config.yaml
model: "segmentation model"
crop_scale_min: 1
weight_standardization: false
upsampling: "nearest_conv"
init: "torch_default"
beta1: 0.95
epochs: 21.4
Rows from block 5 of a small segmentation model, named by matrix and row number. Rows with one number belong to one channel. Each number is 128 + 32 x the weight over its row's rms, rounded and kept within 0 to 255. All counts start at 0. Numbers have three digits each.
After each channel's rows are labels from the 100 images, of 14976, where the channel reaches its highest value: "place" is the part of the image that holds the peak. Only what is clearly more common there than usual is listed. The data: aerial photos of the United States (SatlasPretrain). In brackets: how many of the 100.
# convs1: first pointwise conv (model.enc.2.1.convs.1.weight, 256x256x1x1), inputs 156-207
# convs3: second pointwise conv (model.enc.2.1.convs.3.weight, 256x256x1x1, transposed), outputs 156-207

convs1.53:144140120118119165140138160101140155158124144143087087171129109190154189099131176145109142112099140143150100134129187134156152099170105153144113134129148116
convs3.53:143046137152140157087147137174122132100074148093149114073128122126132143096138098138128145103136151128128145152139129103119150137136144147155151150103048000
place: bottom right (38); middle right (29)

convs1.234:080106144096078115152100248109163063156092128163142177187092102175068119077080100111139132146145141199101060100150177178140079089118135173127161078123177053
convs3.234:106139098106127135000106093137125109158144100156114095173123102042135143090105173109113119129119122124117086103085121144118105105085103084085101089126148124
place: centre (30)

convs1.187:146133166169128135083147093122134206091118103116146151082129155121190155162116170141131135131135142115155129137120130084126162120149143150131124112119154098
convs3.187:120110120127115034000094123041112128153138116146108126107117097107118141119124211152120113156102132109102124138100147115144124094106109105104134099149151192
place: bottom left (28)

convs1.247:127135058145092118150103112117188109120136139095123094116101117079136111122119228109196158146051234199103117089153110172162115167105144136127166144141123118
convs3.247:118132095110096110122093098123099075125116133140087105129098084179101105115091196115077103139089088095103110129105143132156135110095117094099116099157176213
place: bottom left (31)

convs1.117:144161161142138140071152071145169205075133104096135105133146198169091192118078168113148145116122161134150092161080223123106150103140101109095132123173169050
convs3.117:127114122127113181000115118174114121131107193101120122106112126015106121082121187116118116104125124111109124128115126138130131128142127133134126132124000004
place: top centre (39)

convs1.157:147072154132121182118114136172138146113112130141131139112158099081115171118123213126143111155086180110128093084130098034181097108160200106089124145131195097
convs3.157:144127145146103174243149186175118110093096191089116191116108158103101104170153094176122124143114115113140193160147095098136141142140139140141112136118016054
place: middle right (30)

convs1.209:195105124107205143104120084115069201112118153123126173100171136129201138139146195121049131138172093122181149119135151066137121117085148093152098138134209089
convs3.209:146136146148123229255147143214138123113110255108137152200120148234123105141147041127135137115136141135140149134139107131106136155141147151147120147111082104
place: bottom left (31)

convs1.57:142101139135120158119167126139136177067154153114121051127148170169210162122121147145100121144074163049178106114104134074132120085128150093124104139149095148
convs3.57:136131139135134220255146151197143138127129222124141160130136151188137131155157112148147143137141145139140154138126113141129122125127120127126117122113192180
place: middle left (31)

convs1.214:135099172148155201159104218175123161095124125092132187168153117152151183109115115168141136151087131040086131107078184108157082116125137081145104103149176097
convs3.214:113114110108125107000114128124113118140135099132102133117127108058129132119113219136113114148106111115118128134127139137136143112114116108113125111142162177
place: bottom centre (28)

convs1.159:142081179159107150145112146087212164124131136113114146118147112123183202099134059127124051148121183115149093129121126097136110107171185194095156143131133090
convs3.159:118126109119131255255117104255121134121130255126114106186131118208134131108109208109110116130133116104115112126118138150131125130128119118128143129125189170
place: middle right (31); bottom right (28)

convs1.125:163183134156169197114179157125101135082109140092099058166117155141115160140184157140158158157111093124156052142114158131145173135094094122105126126121147171
convs3.125:138059142147089182006095128137101079095053151066091119117084098158081068063100178106097098070097102095103119110117126127107124110122137124122106125096135143
place: top centre (49); top right (27)

convs1.147:145143116137123105129104145122154149132085108155086224203112059131124133107143165135131144157198084144092184059166150208115059094126145103140080147099129165
convs3.147:119114110112134255197119114255131124157151224150115121161128121183134152115127126144116117151123129113118114079085132153126036115106097094099117102127066043
place: top right (29)

convs1.55:160108121121128147208175172050136163168143168100137123172134119122111140119128160132156155154120166168141123111151182136138109156167110149148141133137177141
convs3.55:097144104109148253043102077186095157159160118145116068146149099121152168099089136085114103132105082124112073104105153145135097070112098099104129100124124109
place: bottom centre (28)

convs1.190:156132112100159153089146103091152167134100105119076072141127181129117139133159101121115171117116165154157079108129159155130192147135101191134117110123146127
convs3.190:092176102094160134033100083106087142158167069156095089140153091126178155107085104099106101157100073113113091093104168130126121098115107098100164114137168095
place: top right (31)

convs1.254:112119193172112135128176137102152195081165115098128106078165164076162201144134172120119100145091159063136125170109163124131190089122151147132104102176138092
convs3.254:103105103103139135003107121162103128131135145133108105149137097128132139100099226119111110130102105119111115155126143155141171100114115106113132113134158227
place: centre (35); bottom centre (31)

convs1.19:110129112152100089133171149137136154132096157079095103132122178131108163077155235119075133095130090126134124111138119108125166117148112137143102137152131109
convs3.19:123120134138124074107120145024068145108075051064110118058139111155122119079089255107117111113084062112134150108117117092078137085121128124123128116077137119
place: top left (33)

convs1.115:138143159155138193097188130101123152076128139138090017140162162125155139103154085141124091174100131152147075158105154132159131083110135142121119116156138092
convs3.115:155147159153145195226159153200186124130140255136167153230134162248142127151163163122175176117177175167160148126147098134115127145140153148140103146119114084
place: top centre (34)

convs1.192:213161195169133124154171140112147146150075157089101075173144116202125124151166101150090154141098137134158126103140204105110099099182127149143098110169127090
convs3.192:141100146137109106105141148055169133125123064150176120222127151083112126137139135142142156113170151155166134140145135138108133154156184162146132152134135241
place: centre (33); middle right (27)

convs1.175:110114113141148150093124129142113195091084156139151153141135109122145207147101139138076154166192127103106136134173144089110151097147130124108133105117158137
convs3.175:158080152151130218024157167220157115085091192087148140075132161133118129090136133128142148077159144131154174127142099108095144144164153145152128167107188218
place: top right (30)

convs1.222:116113139132114154119160152122140126130117099170148125165146142192119153153066140139114192104075131090101113135103188118115084130105085075088111133132076100
convs3.222:139166141148119000180145182000128141107106013110134169043130147111126126139135172160129133143121109138138185133138109089125119143124135147141134128124111152
place: top left (36); middle left (28)

convs1.233:096152154134065127130149095092123107154119129143088048141116115135104151139138096135162087137082112169108128159067151115175149066142143107116146122142116082
convs3.233:149080159149118184000132128194150124124102200114147145099116137059130103134158211140146143113145177130124120160158123104155161166151136160160130151144071083
place: top centre (27)

convs1.47:182138164136153169108166205090144157155137144135103078212151135214121172117158145140120106127092096120124134131090203132136119130137068134151081129168157111
convs3.47:090100091091117161036090084131081121145129080140101071043122093132122145103076083132090091130108098087092086128108166100148118121132111107108149113146125000
place: bottom right (32)

convs1.42:131155140153114124123085200134103151086091159120172151155140068172184159128092135114102149153146075127114122069157177097154100046133164118118107096135141148
convs3.42:150124159155125064255149183078122137070095185083146163090126154187115102168143108161142135109140119135141185180174122088142178147175153171174139168116175249
place: bottom right (29)

convs1.198:123121102129072160152096142146157101115078140145143199159113103157108142117137238177133175159088116162080117071185144093180112161101073123143111119128156061
convs3.198:148128158151118064000140156070123119092097072085125158090117140018116108134136038143133129114123126127135175188157105110156173139146146147143129144112000032
place: centre (34)

convs1.255:131141174161153189167159173107100125118095126101089068200144134184111156115159149187129146129096052071103151160118117096125105089128157116120084140161168138
convs3.255:154129151140108029022142183040134098089086152087131176124114142137099085146152141139136138105126133137139168171155093147112162150144144144145088142104030042
place: middle left (32)

convs1.6:156105144159133157151186129113116101140115147149105069198149127202135117135139123165215160153077170132146094164127144132131155140118094123100131070133096083
convs3.6:124179112110105076255126148018090120118133090137098140146115121153098130132117255169103101144092101112121146135118114114157118110102114104103107096130029096
place: bottom right (30)

convs1.58:152110132139118150104106146175158154062137133080091144066161129128173163121097167135143112165087156058146122129119152075109134052092136192166175095162188114
convs3.58:097090090095107106000095068091091108132115064124091091100113093122114120084088176077089092125088085098099070119123155160131136111112118114110139117145198170
place: bottom centre (39)

convs1.30:127069143130136127118133113099159181079183126083083090115153129132213154123153184125100084149132186057172128093095126085164116196148161052102103176114124122
convs3.30:110118111110146000000115090005137134161155000160135086083137112031139152110110131113132128127141133136121088126125146106152122106113108106111128108141098084
place: bottom right (27)

convs1.226:123112144085133105170124190093140055190073151199123129185130094139081107108103025120157137140136136229118109123180139134158053108149099178055142076152123084
convs3.226:147123150145122115255156176111113138127116151106130178128134169187128134164158127164135129157123113128147177141150122109129148129145124135142122134114121155
place: middle right (27)

convs1.121:145092125136145150136133101102146131134114160134100011100161199101140152107128099139167124176114167144164081182128137105098142149153124176128137092127153105
convs3.121:109149116114162250159115083223143151175178208181132085214147105235155164114110102103133135158144136141131076082101151150112087105131126111107141127138123056
place: top centre (49); top right (28)

convs1.5:190084082101123054139117085173123127091128119101096114102140136101174109135151229122065150139143134070175149104098130134119133097071129146183126098166115167
convs3.5:155160161157146163255146168166159152129136190132163147203143140170141134165140105168160153121161160157146172192164142151180171130145131141142140134120064107
place: bottom centre (30)

convs1.196:155138139170117084152169124103124174178104107142152071159135109164123148097172137130082130097154070128121108110118177125114102130143147151124155139170091121
convs3.196:093161090082137184121129098203111152169180255184120112192132115142160163186109116157123128177128134127124097144123167144184121119128110112118165103176163142
place: centre (36)

convs1.48:158120154108083097159111116170103134126104092163142122200138084146142098078082176173127150107150140077126100122165169111067118122127136120108126105105156143
convs3.48:142127157156134001068143154000136172112118080102156137061142154098134123147141089150152138113142131143135159161163122091140170154163152173165146159121122170
place: bottom right (32)

convs1.3:091137126129132133180165186115094133124128135134132062236167118174105129114154093146116166105075120093118108128111116115153095108071111099114096077151122133
convs3.3:139093142130123170000133170158151128114108142112142158179119130108123104137143085157143137110144154140131158142132120126128122132129137136129126127114012067
place: bottom right (29)

convs1.116:080120133157103147148069189115133116072112163141111255091104104091110132087080201141171131164118126129106100072157118113170138099155117134122124123135109119
convs3.116:105133090098113161000099105198106093153140138165098120153119098086119129128111132130091107150101116107106106136100136122166118113093104091094115092155033102
place: top centre (28)

convs1.243:153132131152121131160167121122126150104076132138126071188136140192145141133106120129130183130063099097089089098090162097169129095143102107127062158160119113
convs3.243:104159111105129108255127136065105154152150022134114128180145127167130149116102175119117116157113076124136150099117151126092128112120130120109149111123009117
place: middle left (28)

convs1.221:131135112136117114148161181107176170109158081114127155120147118120099175086106131157136165145063135142131050112121132077137092141160168095100104125151182000
convs3.221:113139119119118255000117071255117115128140144117108098102120117062128117116108072067112118131120103122128082096111123161103117109128127112119117131109129029
place: top centre (43)