config.yaml
dataset: "aerial photos of the United States (SatlasPretrain)"
arch: "unet"
hidden_act: "silu"
widths: [64, 128, 256, 256]
blocks_per_level: 2
attention: false
init: "torch_default"
optimizer: "adamw"
beta1: 0.95
max_steps: 34000
batch_size: 64
epochs: 21.4
Rows from block 5 of a small segmentation model, named by matrix and row number. Rows with one number belong to one channel. Each number is 200 + 40 x the weight over its row's rms, rounded and kept within 0 to 999. All counts start at 0.
After each channel's rows are labels from the 100 images, of 14976, where the channel reaches its highest value: "strongest on" is what is common among them; "peak on" is the class under the peak. Only what is clearly more common there than usual is listed. The data: aerial photos of the United States (SatlasPretrain). In brackets: how many of the 100.
# convs1: first pointwise conv (model.enc.2.1.convs.1.weight, 256x256x1x1), inputs 208-255
# convs3: second pointwise conv (model.enc.2.1.convs.3.weight, 256x256x1x1, transposed), outputs 208-255

convs1.174,193,269,289,71,124,262,167,224,177,192,179,203,207,187,163,197,231,266,188,180,155,236,148,154,251,193,248,192,243,280,210,271,212,247,111,107,203,261,152,230,208,184,302,212,246,257,246,214
convs3.174,163,169,149,230,218,166,172,215,182,168,171,201,158,169,166,211,173,179,162,171,187,164,177,179,273,150,190,175,162,180,180,114,199,161,208,184,162,196,159,206,178,220,157,172,193,167,179,195
strongest on: building (78)
peak on: building (30)

convs1.4,232,168,112,211,227,176,219,212,199,185,212,198,235,206,215,190,179,204,171,185,216,183,232,141,216,232,201,233,245,269,175,152,258,232,220,224,266,171,196,229,192,228,157,215,170,235,207,268
convs3.4,236,172,211,146,164,206,169,180,169,247,149,238,139,238,229,210,218,201,204,241,197,232,239,241,236,181,240,232,229,201,245,262,158,195,204,248,265,194,247,242,201,194,235,243,245,187,246,208
strongest on: crop field (32)
peak on: crop field (30)

convs1.228,155,296,180,159,178,307,164,265,178,265,236,184,194,212,201,211,176,154,208,170,207,233,220,224,195,190,180,215,268,180,248,212,168,224,165,166,180,198,121,234,148,184,196,170,291,213,229,181
convs3.228,243,190,160,226,171,204,147,170,181,241,135,235,234,209,207,227,232,240,211,238,222,248,196,215,215,182,227,228,196,223,221,329,193,193,195,229,239,224,214,251,239,227,235,237,244,216,251,206
strongest on: building (74)
peak on: building (30)

convs1.56,199,233,126,244,168,191,190,146,177,221,211,238,156,189,203,205,182,247,224,297,206,220,221,111,207,205,202,197,229,218,184,255,216,240,183,206,146,186,145,203,255,160,336,172,208,249,256,220
convs3.56,207,159,211,329,263,171,285,157,175,188,196,202,224,234,211,198,196,171,162,189,190,188,158,185,163,218,184,182,164,202,187,282,217,150,154,186,254,150,173,160,174,207,182,191,195,183,190,214
strongest on: building (82)
peak on: building (41)

convs1.161,141,238,201,140,93,253,157,194,210,209,255,267,170,216,211,210,228,148,256,189,186,244,181,185,205,215,252,163,234,203,196,256,143,240,238,192,170,234,169,213,262,194,162,152,236,225,214,147
convs3.161,169,220,219,177,238,206,241,202,205,187,214,182,254,190,157,212,193,217,184,172,220,179,164,175,202,191,184,184,186,214,156,191,197,187,197,172,214,195,166,253,207,187,180,168,172,214,172,223
strongest on: building (69)
peak on: building (25)

convs1.100,164,173,253,166,248,220,227,214,189,202,125,259,184,231,140,220,231,304,152,217,151,225,134,235,240,241,182,247,186,249,186,242,161,259,190,155,192,242,198,194,208,199,258,217,167,222,192,166
convs3.100,167,171,156,358,258,166,294,190,169,158,170,162,219,178,162,179,188,174,192,172,208,172,160,167,125,198,169,180,170,229,166,227,232,190,147,173,241,189,161,175,194,159,172,172,171,189,166,225
strongest on: building (76)
peak on: building (34)

convs1.184,143,223,301,86,190,193,165,199,161,250,208,178,173,183,247,247,191,131,164,256,196,146,218,255,94,187,188,188,227,230,210,202,224,206,208,252,211,223,187,152,227,200,202,194,174,272,220,224
convs3.184,237,231,217,155,196,223,192,205,230,230,219,210,162,249,207,197,208,204,221,211,182,215,213,217,264,182,207,204,207,180,209,98,167,200,215,201,229,208,221,266,211,247,207,198,208,203,215,199
strongest on: building (79)
peak on: building (31)

convs1.103,183,216,264,81,207,243,271,160,244,202,160,176,181,219,269,192,193,174,193,186,210,234,132,216,277,181,218,232,153,305,236,292,243,203,195,224,182,210,282,157,217,221,114,229,259,227,185,202
convs3.103,222,194,175,121,139,212,159,193,188,229,174,226,156,221,208,215,205,223,207,229,192,224,234,231,240,179,221,222,239,200,215,281,221,222,240,224,275,233,233,422,219,277,225,224,222,206,242,212
strongest on: building (69)
peak on: building (30)

convs1.11,253,171,82,263,220,186,187,222,214,235,190,169,243,149,191,208,194,177,194,193,192,199,250,148,199,277,179,219,248,195,232,220,224,262,213,236,261,204,174,210,199,229,185,185,167,230,205,212
convs3.11,237,196,161,142,177,198,258,200,205,235,198,246,202,267,210,243,225,237,228,233,232,227,221,239,231,178,241,238,227,213,224,311,146,183,231,246,135,241,228,254,235,191,244,227,234,213,236,245
strongest on: crop field (30)
peak on: crop field (28)

convs1.137,206,207,163,129,252,244,253,178,207,236,163,157,164,213,181,279,150,134,172,158,187,221,178,129,239,229,193,191,275,291,171,209,157,279,208,178,135,206,196,98,188,189,223,174,286,284,183,232
convs3.137,231,206,219,202,187,226,231,210,189,257,172,242,206,228,228,256,247,252,203,239,235,238,227,245,278,168,244,245,242,241,233,220,177,179,205,239,152,247,233,295,253,213,255,226,242,243,236,218
strongest on: building (74)
peak on: building (32)

convs1.134,191,228,298,92,193,246,178,163,248,229,184,205,184,189,223,269,216,193,285,173,210,298,181,191,240,219,225,109,191,197,156,210,146,242,212,228,186,183,134,99,310,222,256,195,230,243,192,164
convs3.134,229,123,202,151,198,158,240,141,138,227,100,236,178,210,221,245,235,259,182,240,226,253,218,247,186,163,231,245,208,239,233,158,201,160,211,233,188,244,236,187,243,203,236,238,224,239,237,202
strongest on: crop field (27)
peak on: crop field (25)

convs1.84,200,228,272,160,175,254,165,152,299,154,122,232,239,164,171,215,180,211,183,201,97,228,140,228,216,181,184,202,240,224,171,167,207,227,147,126,164,247,127,219,275,207,296,154,222,264,218,182
convs3.84,185,203,148,34,152,178,154,195,237,162,206,173,133,185,194,170,210,229,192,205,199,212,230,208,247,261,198,196,228,174,204,148,234,263,254,199,132,238,214,184,237,212,202,200,200,255,201,175
strongest on: building (88)
peak on: building (33)

convs1.136,218,196,273,32,155,152,244,160,244,182,166,193,209,221,216,191,174,205,205,226,215,261,166,213,232,205,220,157,228,216,205,205,154,244,150,209,131,186,157,152,233,220,200,190,189,265,221,151
convs3.136,226,168,191,171,227,199,200,195,162,222,128,242,251,205,244,233,199,197,191,219,203,207,198,205,50,184,214,211,208,225,225,259,220,184,181,215,268,192,205,146,191,182,212,235,216,183,221,193
strongest on: building (84)
peak on: building (38)

convs1.24,202,231,202,151,154,201,197,135,198,249,179,189,193,181,183,191,160,190,268,215,183,225,125,224,268,314,255,145,255,130,220,205,208,271,215,184,173,243,100,193,141,140,210,249,267,222,204,151
convs3.24,157,188,169,55,240,162,171,234,199,147,182,173,268,144,180,201,191,184,234,173,231,172,154,156,102,202,179,179,162,223,172,307,244,191,184,178,267,182,159,210,183,213,172,183,182,184,162,216
strongest on: building (77)
peak on: building (43)

convs1.48,225,215,213,214,241,255,203,257,190,271,193,192,218,253,216,240,137,187,222,167,160,240,181,209,233,213,177,145,167,261,175,338,235,227,219,129,195,172,231,208,154,173,237,194,258,149,233,177
convs3.48,252,210,252,304,144,263,211,185,200,254,229,231,134,267,223,239,219,225,184,241,178,239,268,247,134,219,234,226,248,171,245,155,175,226,202,234,167,237,251,131,231,216,235,233,234,206,252,163
strongest on: building (69)
peak on: building (25)

convs1.160,181,203,173,168,167,210,118,207,170,170,233,245,180,237,193,248,189,140,174,124,152,219,130,179,247,209,277,147,203,254,225,234,236,222,193,137,226,196,280,222,169,188,151,258,221,162,241,227
convs3.160,240,218,247,216,158,250,196,196,188,257,197,238,190,227,243,227,229,220,187,238,188,243,285,266,179,226,244,242,268,186,250,260,187,234,216,251,215,233,272,220,224,212,248,249,246,236,262,198
strongest on: building (69)
peak on: building (34)