From a checkpoint of a small segmentation model.
Model: 3.21M parameters, norm groupnorm.
Rows from block 11 of a small segmentation model, named by matrix and row number. Rows with one number belong to one channel. Each number is 500 + 40 x the weight over its row's rms, rounded and kept within 0 to 999. All counts start at 0. Numbers have three digits each. After the name is the row's rms in percent of the matrix's.
Before each channel's rows are labels from the 100 images, of 14976, where the channel reaches its highest value: "top examples" is what is common among them. Only what is clearly more common there than usual is listed. The data: aerial photos of the United States (SatlasPretrain).
# convs1: first pointwise conv (model.decb.1.1.convs.1.weight, 128x128x1x1), inputs 0-127
# convs3: second pointwise conv (model.decb.1.1.convs.3.weight, 128x128x1x1, transposed), outputs 0-127

top examples: building
convs1.6 083:442546500433512503535620558536538511429547512458527512422552489479499489454485437522496505450473494544517487542552480505427499501474575503430533541487478453487432532469426472498487560490553510504511455493527528533480516584493458434530510491495522548479476436509508494555453460432540434486481491454500529542476476436492518559480558482507477563457518551483484405507485491540499572526443
convs3.6 025:567490501503458528487498518502501503546542478521509464488492366503501529467537509515488522498512484418499510462445489556534507426472488468485477493544597506530471495464549492478382522522506596525525438457527472441513482603497552508477496469441481426529488559501512457479488477494489508498506445498516489560500409585461500505510557463497529383447536509498510492510587486464486487519507

top examples: building
convs1.54 114:566526503493580496458524492551449451531484544518514505496471536456482456485505457456571504545470486439523505493425560480460570487487581462438406554507490485514520442505499524554523545493424458445503555547442527548469466475449481453536503526510530538455508477485467439571476540487475494492511451533506524544532474410445525546437575473449433533464475486499503426443494482520521469461466
convs3.54 167:528511510535530489529491531506500516504504518509497525502524598518500510573425494539540524531509482427474528582530491587487448436430492465520465564447463486436452472490452533561594455550569451477468484476495525522425498495547497497515517530488454541513496545463490537540538492559510534540525462470489484559546431603564504544476532521530493558472441482498435547526445570542487535521484

top examples: crop field
convs1.31 099:544523509477546483425501539506476453474471539549495525548525524533502586550482524502455540542560570445530457533539542474474475489608463517554519456542516468510437455476489530460485492504438505483453537501529532572491551496468521529472487531449495451527453475510446504434514491464489484485514478562447522524475418544537565447475490553479449544552493490434483577541539556461589459474570
convs3.31 017:508518541575519565561465528538465479516498532463533487550522588468533479510501469496464468488491543432476522516484515410471520485486474505494538604532482508472462483483499531522532534483478519502485452453485512599552546445532489494477511390534505499503550461557528521469512485480489481504507539484486485685540596574536529468537465505537569508539482513522459474480499496549517541488511

top examples: building
convs1.5 084:426568480439508476562567554492516459433519495435487574438506506457495462436510433500511521448543499531542491578453512493484538516442592504417458534526450448498454558475516492492510533484573443508449502522524514532487520578500470464527519522490483523492469433509509553570467504469520453475492524456499479507522511426491501563512546461507508558531502549461499391527536494502504594491475
convs3.5 017:378482489518492516502509506546532553508508538510585449500495406498416485497512493476518498474497513383535496495524392505447500484461537527512431568480445474478491501568472500466506491464552487505500523569517529585497484547516511500513432428536530462532503398436525527470497481485505488506503494494499477515580455464507505483527431434535548529527495545472445476507395494500501526472527

top examples: building
convs1.33 108:571409488534450461507518522534520519524502514491531566396517501517543494545490448480525490465509538445484471461514491489495473499513422434446500421496581526515515393479493471500502503507481515478547531478576555542493485556527557525562497502507521485556497604478416557521551489539445472488497480559470500490538472516505436505494475430486551434534550524539528442576483484487571485525511
convs3.33 021:483468435509472505591531478510501452484514537543494449408471480527485454487515488496519528483516469469532461434462491419525512499526517505521498357441559550459472538541517441499377458539479502538542535537501481473492482482440533522518478436511425451508554594497477518498493507475511507458486526520508512534469434517463425518410472486446515511477531514449540478516474421446508475497534

top examples: building
convs1.86 093:488535548477514520546519523475560525482558513413444536509566487495516427526488563544509462517457564463498442516521448493481508466477552495479536479528466454527514401467484540539492523505539504550454534498563474525533574557526462484486508553509530500475487433521397490491478511535559533471510517555546468464532463467512546482440441484444468525510516539432498469593537587452597524492480
convs3.86 026:500521438522503484551491535471511493508481525504577500456522531496530481465570465516479509531480521364463537474452446434526513541500587548520464435467519511485470466515515532424501490490447638538569535515471499461588487519534520484520448499505531468580550491538512493496489481506503490457533511462506515573501463607497483498477492562529484435527532460479548568527548431462499484525492

top examples: building
convs1.51 111:570469428503475498519559543446490481469510464493562578502523509512506480579507507525480469522564540453545459433512497488524456481504469517450552420487529507418543477545453556588465503498446495458508527536545461492453487518531524435474499460445513489590460556536445532505571503592442513452509456534444477535518505527543448467447450531522579482502457542538530523509500477459521449475520
convs3.51 018:439566498564488447482419454506527492435508513503457485496527509500543531500440519439518514490530463550515473513527429443495464492470569463482420367573443477449529528462457471542487487502552441484464516511535475466463491532545539441509494472548530589493523562498479488533474506514488484504505491481478487452428549395510447494493346501472504509507503518489481495510525483450490494498501

top examples: building
convs1.60 097:495522544497515510501491521460500541495469457483418458433463471531465528551509523521451550493478488467422495423529489463454442431542519527477585474480509480542416567519519513473504509498504550420528518521519546549483541550530497523521548451424537511516532443522552531486475505472505491503485575462424458543490561486447442501566529441531545562558502511546546464501389509516456569505505
convs3.60 019:532492458484524496467546527530515516554519514518554522492507433509522520516518496509476520519522486447493496467482477529524537538542602492482478536600563519518535496538523483444453523510678555517551502554518506452522465483497528493514471593439506526587476561540479469523509458546462513489518509500467534602406509592481500493472540499488532542474503465464531557491488453455484450524478

top examples: building
convs1.32 113:562408460558451476472520524541513515509524505522558518474537509519560511535503475501514490495467541476468425464520476443500477501501434474445517406520587509500557387454498480493500466498456521501511536481573521546483493541510592522579482492497501496562495606467427565532556515483488483498497471564484490463527462550505487484506473461457571417495523551531536468561498502505582490494530
convs3.32 035:655468474479508512532518529507522484524516476519518557471523406493498466506505538448493493514496493532499523566459541547519463524433417445501527542555541456464519486531496506494551501500541510525534527453498520603531467452476505539501498514508526356524511519463500518476498503507490486510505551510462509382638404518441470507492531501493492456462481467478471466481507521477483483510481

top examples: building
convs1.23 088:476525525499450539525522522549444468472451533514428559513491496478471545521514532483472544529519487505486453516483479442444571523433569447510529488518442496566448474486542558513448576491509476549410596448526481520487508490552496534502481595528494442514447507524518469482557475510571544478498505487507499536526450478536502529496490522507427499495601534423475505537517492432536471496624
convs3.23 020:532545473505472459531388529512509526533519526495569490521535464464491477441562508509463485527519475503466542483502448476514522532463488465501520473415442454462505463458465543418503540487341587459517519505453510444514467536432534410453475464413544597492491465535482486476476499478540473493514460482450479480509484522500507488450478507515496430516494464500483478473535398493479469516467

top examples: building
convs1.71 102:465469505532437446455487424476456474514458594559485437478489473481550521482506490507448580443562493487463510494483485520493441548508515557529543542539486441514456540436514464416508515509531517527535528607549514584542499481556529552507498461475453583452582528494525428491469451522499540584500564454489519466560489482489454487505448548507522495499487505459501475449486546494466441491497
convs3.71 018:425504493478531484449485520455467490510453489438461507572492551456555485542456466510464469480448549485487510506480470512593508525477547451515477451534446467533535503610505525499509514511573515465506526510471548641452494443535529546514468508453479404523596411499553518502520455501484534564510471512509502505464505557518490492564471549521509438451443492480474522503586478472524512490493

top examples: crop field
convs1.18 087:487514516513547550480526519542455479475490536503413487525431485467560467525512417514469502558573501531556533497401568501526520580557530501489503473531531494493569506535448510524530553502500467537520398494488466489476493477531495504522419476541414479500544498420525508492498400533525546503527496479427563518515472523478512480459401490510425484404546480552457497504529512501512468463504
convs3.18 052:470459533465420550439517476528554508460520506525451407501551522509489482445546439503487498531522488468455551494531520586506531539526498543464505591388457508514461462541549552442518530470464523509543551504517490513531563419508503526456514444514605535520549484571484492473481469447446499452529531463541518605488522502494498476537501492551559521545530525539511484510454523458472464524455

top examples: building
convs1.101 087:583489506451491460514466552524505496463528520486549475462536543508523528551491525492481481529454500488509473413468473474538467409487495603583525451491513425533471559526479511512511526473458469491556531574527496547450532521540504481478472504439565557520494509517489493532518486461480495552520480451480520445438489566426479510563461497483464528461461575443586612468448543476484447482546
convs3.101 020:459522491451512449491495500478510481530483472474517545567495426513532506507538523510509495524472520569479520491497451405505535549499541519506582494414435568437497472384469519503533487470442530513466504544505507570464474455492421547472474575527568523485426543466480542530501489500563495469513539479532477565512521457483580473531499612509397525549467482499504458515469515554487527518502

top examples: building
convs1.41 089:460513511526430443501536542525527487489543516482466493450485558521518521512535582499463511539518549524561514531436539547541490539398535477517580500469534498542497475522470470485495540523450498547450435470572523499518463619481510529524437425475500510511469414526423458466515436498495552478467422538446555442506510487496504465514542467543560509511470504485491504470521518524564475458601
convs3.41 119:555504478441532492509481472515495511471514520510603516483475519518458512517479503532504501484499494405525471484496495393425525499530449525490532466617501534454540520459453470506473475515684488544457457490473473562492495489513479479516494611554433437467430508487498493522485509489487489505481422514493511504491480463525507518479467422473396493532491477468506477485428477514507518486515

top examples: crop field
convs1.124 107:470487537538496473511576516466479536451486452504537491505505449513508522567466513512456514446538485500508509525514475516570445503600375427497479520506515549452484503478462479510481508544519470467568551472536483513470495493434499460464471485500538455559510545465506483462499474540478552500507460510463564492509552559477550527419511492545596418420472488490446557509432572448518411536524
convs3.124 155:475537491534441578535470405492542469407503485525447450440546458523478451462548468469519530546522468569461544467523472554445480528519512543457526481425598499516478443517533546464500496503463537483484476442463436530468543509479552468447560478570506445513511490496465539519528465458534532485544555447476483505462557476477438510494535446552547476550535471474549416536502499494455490544467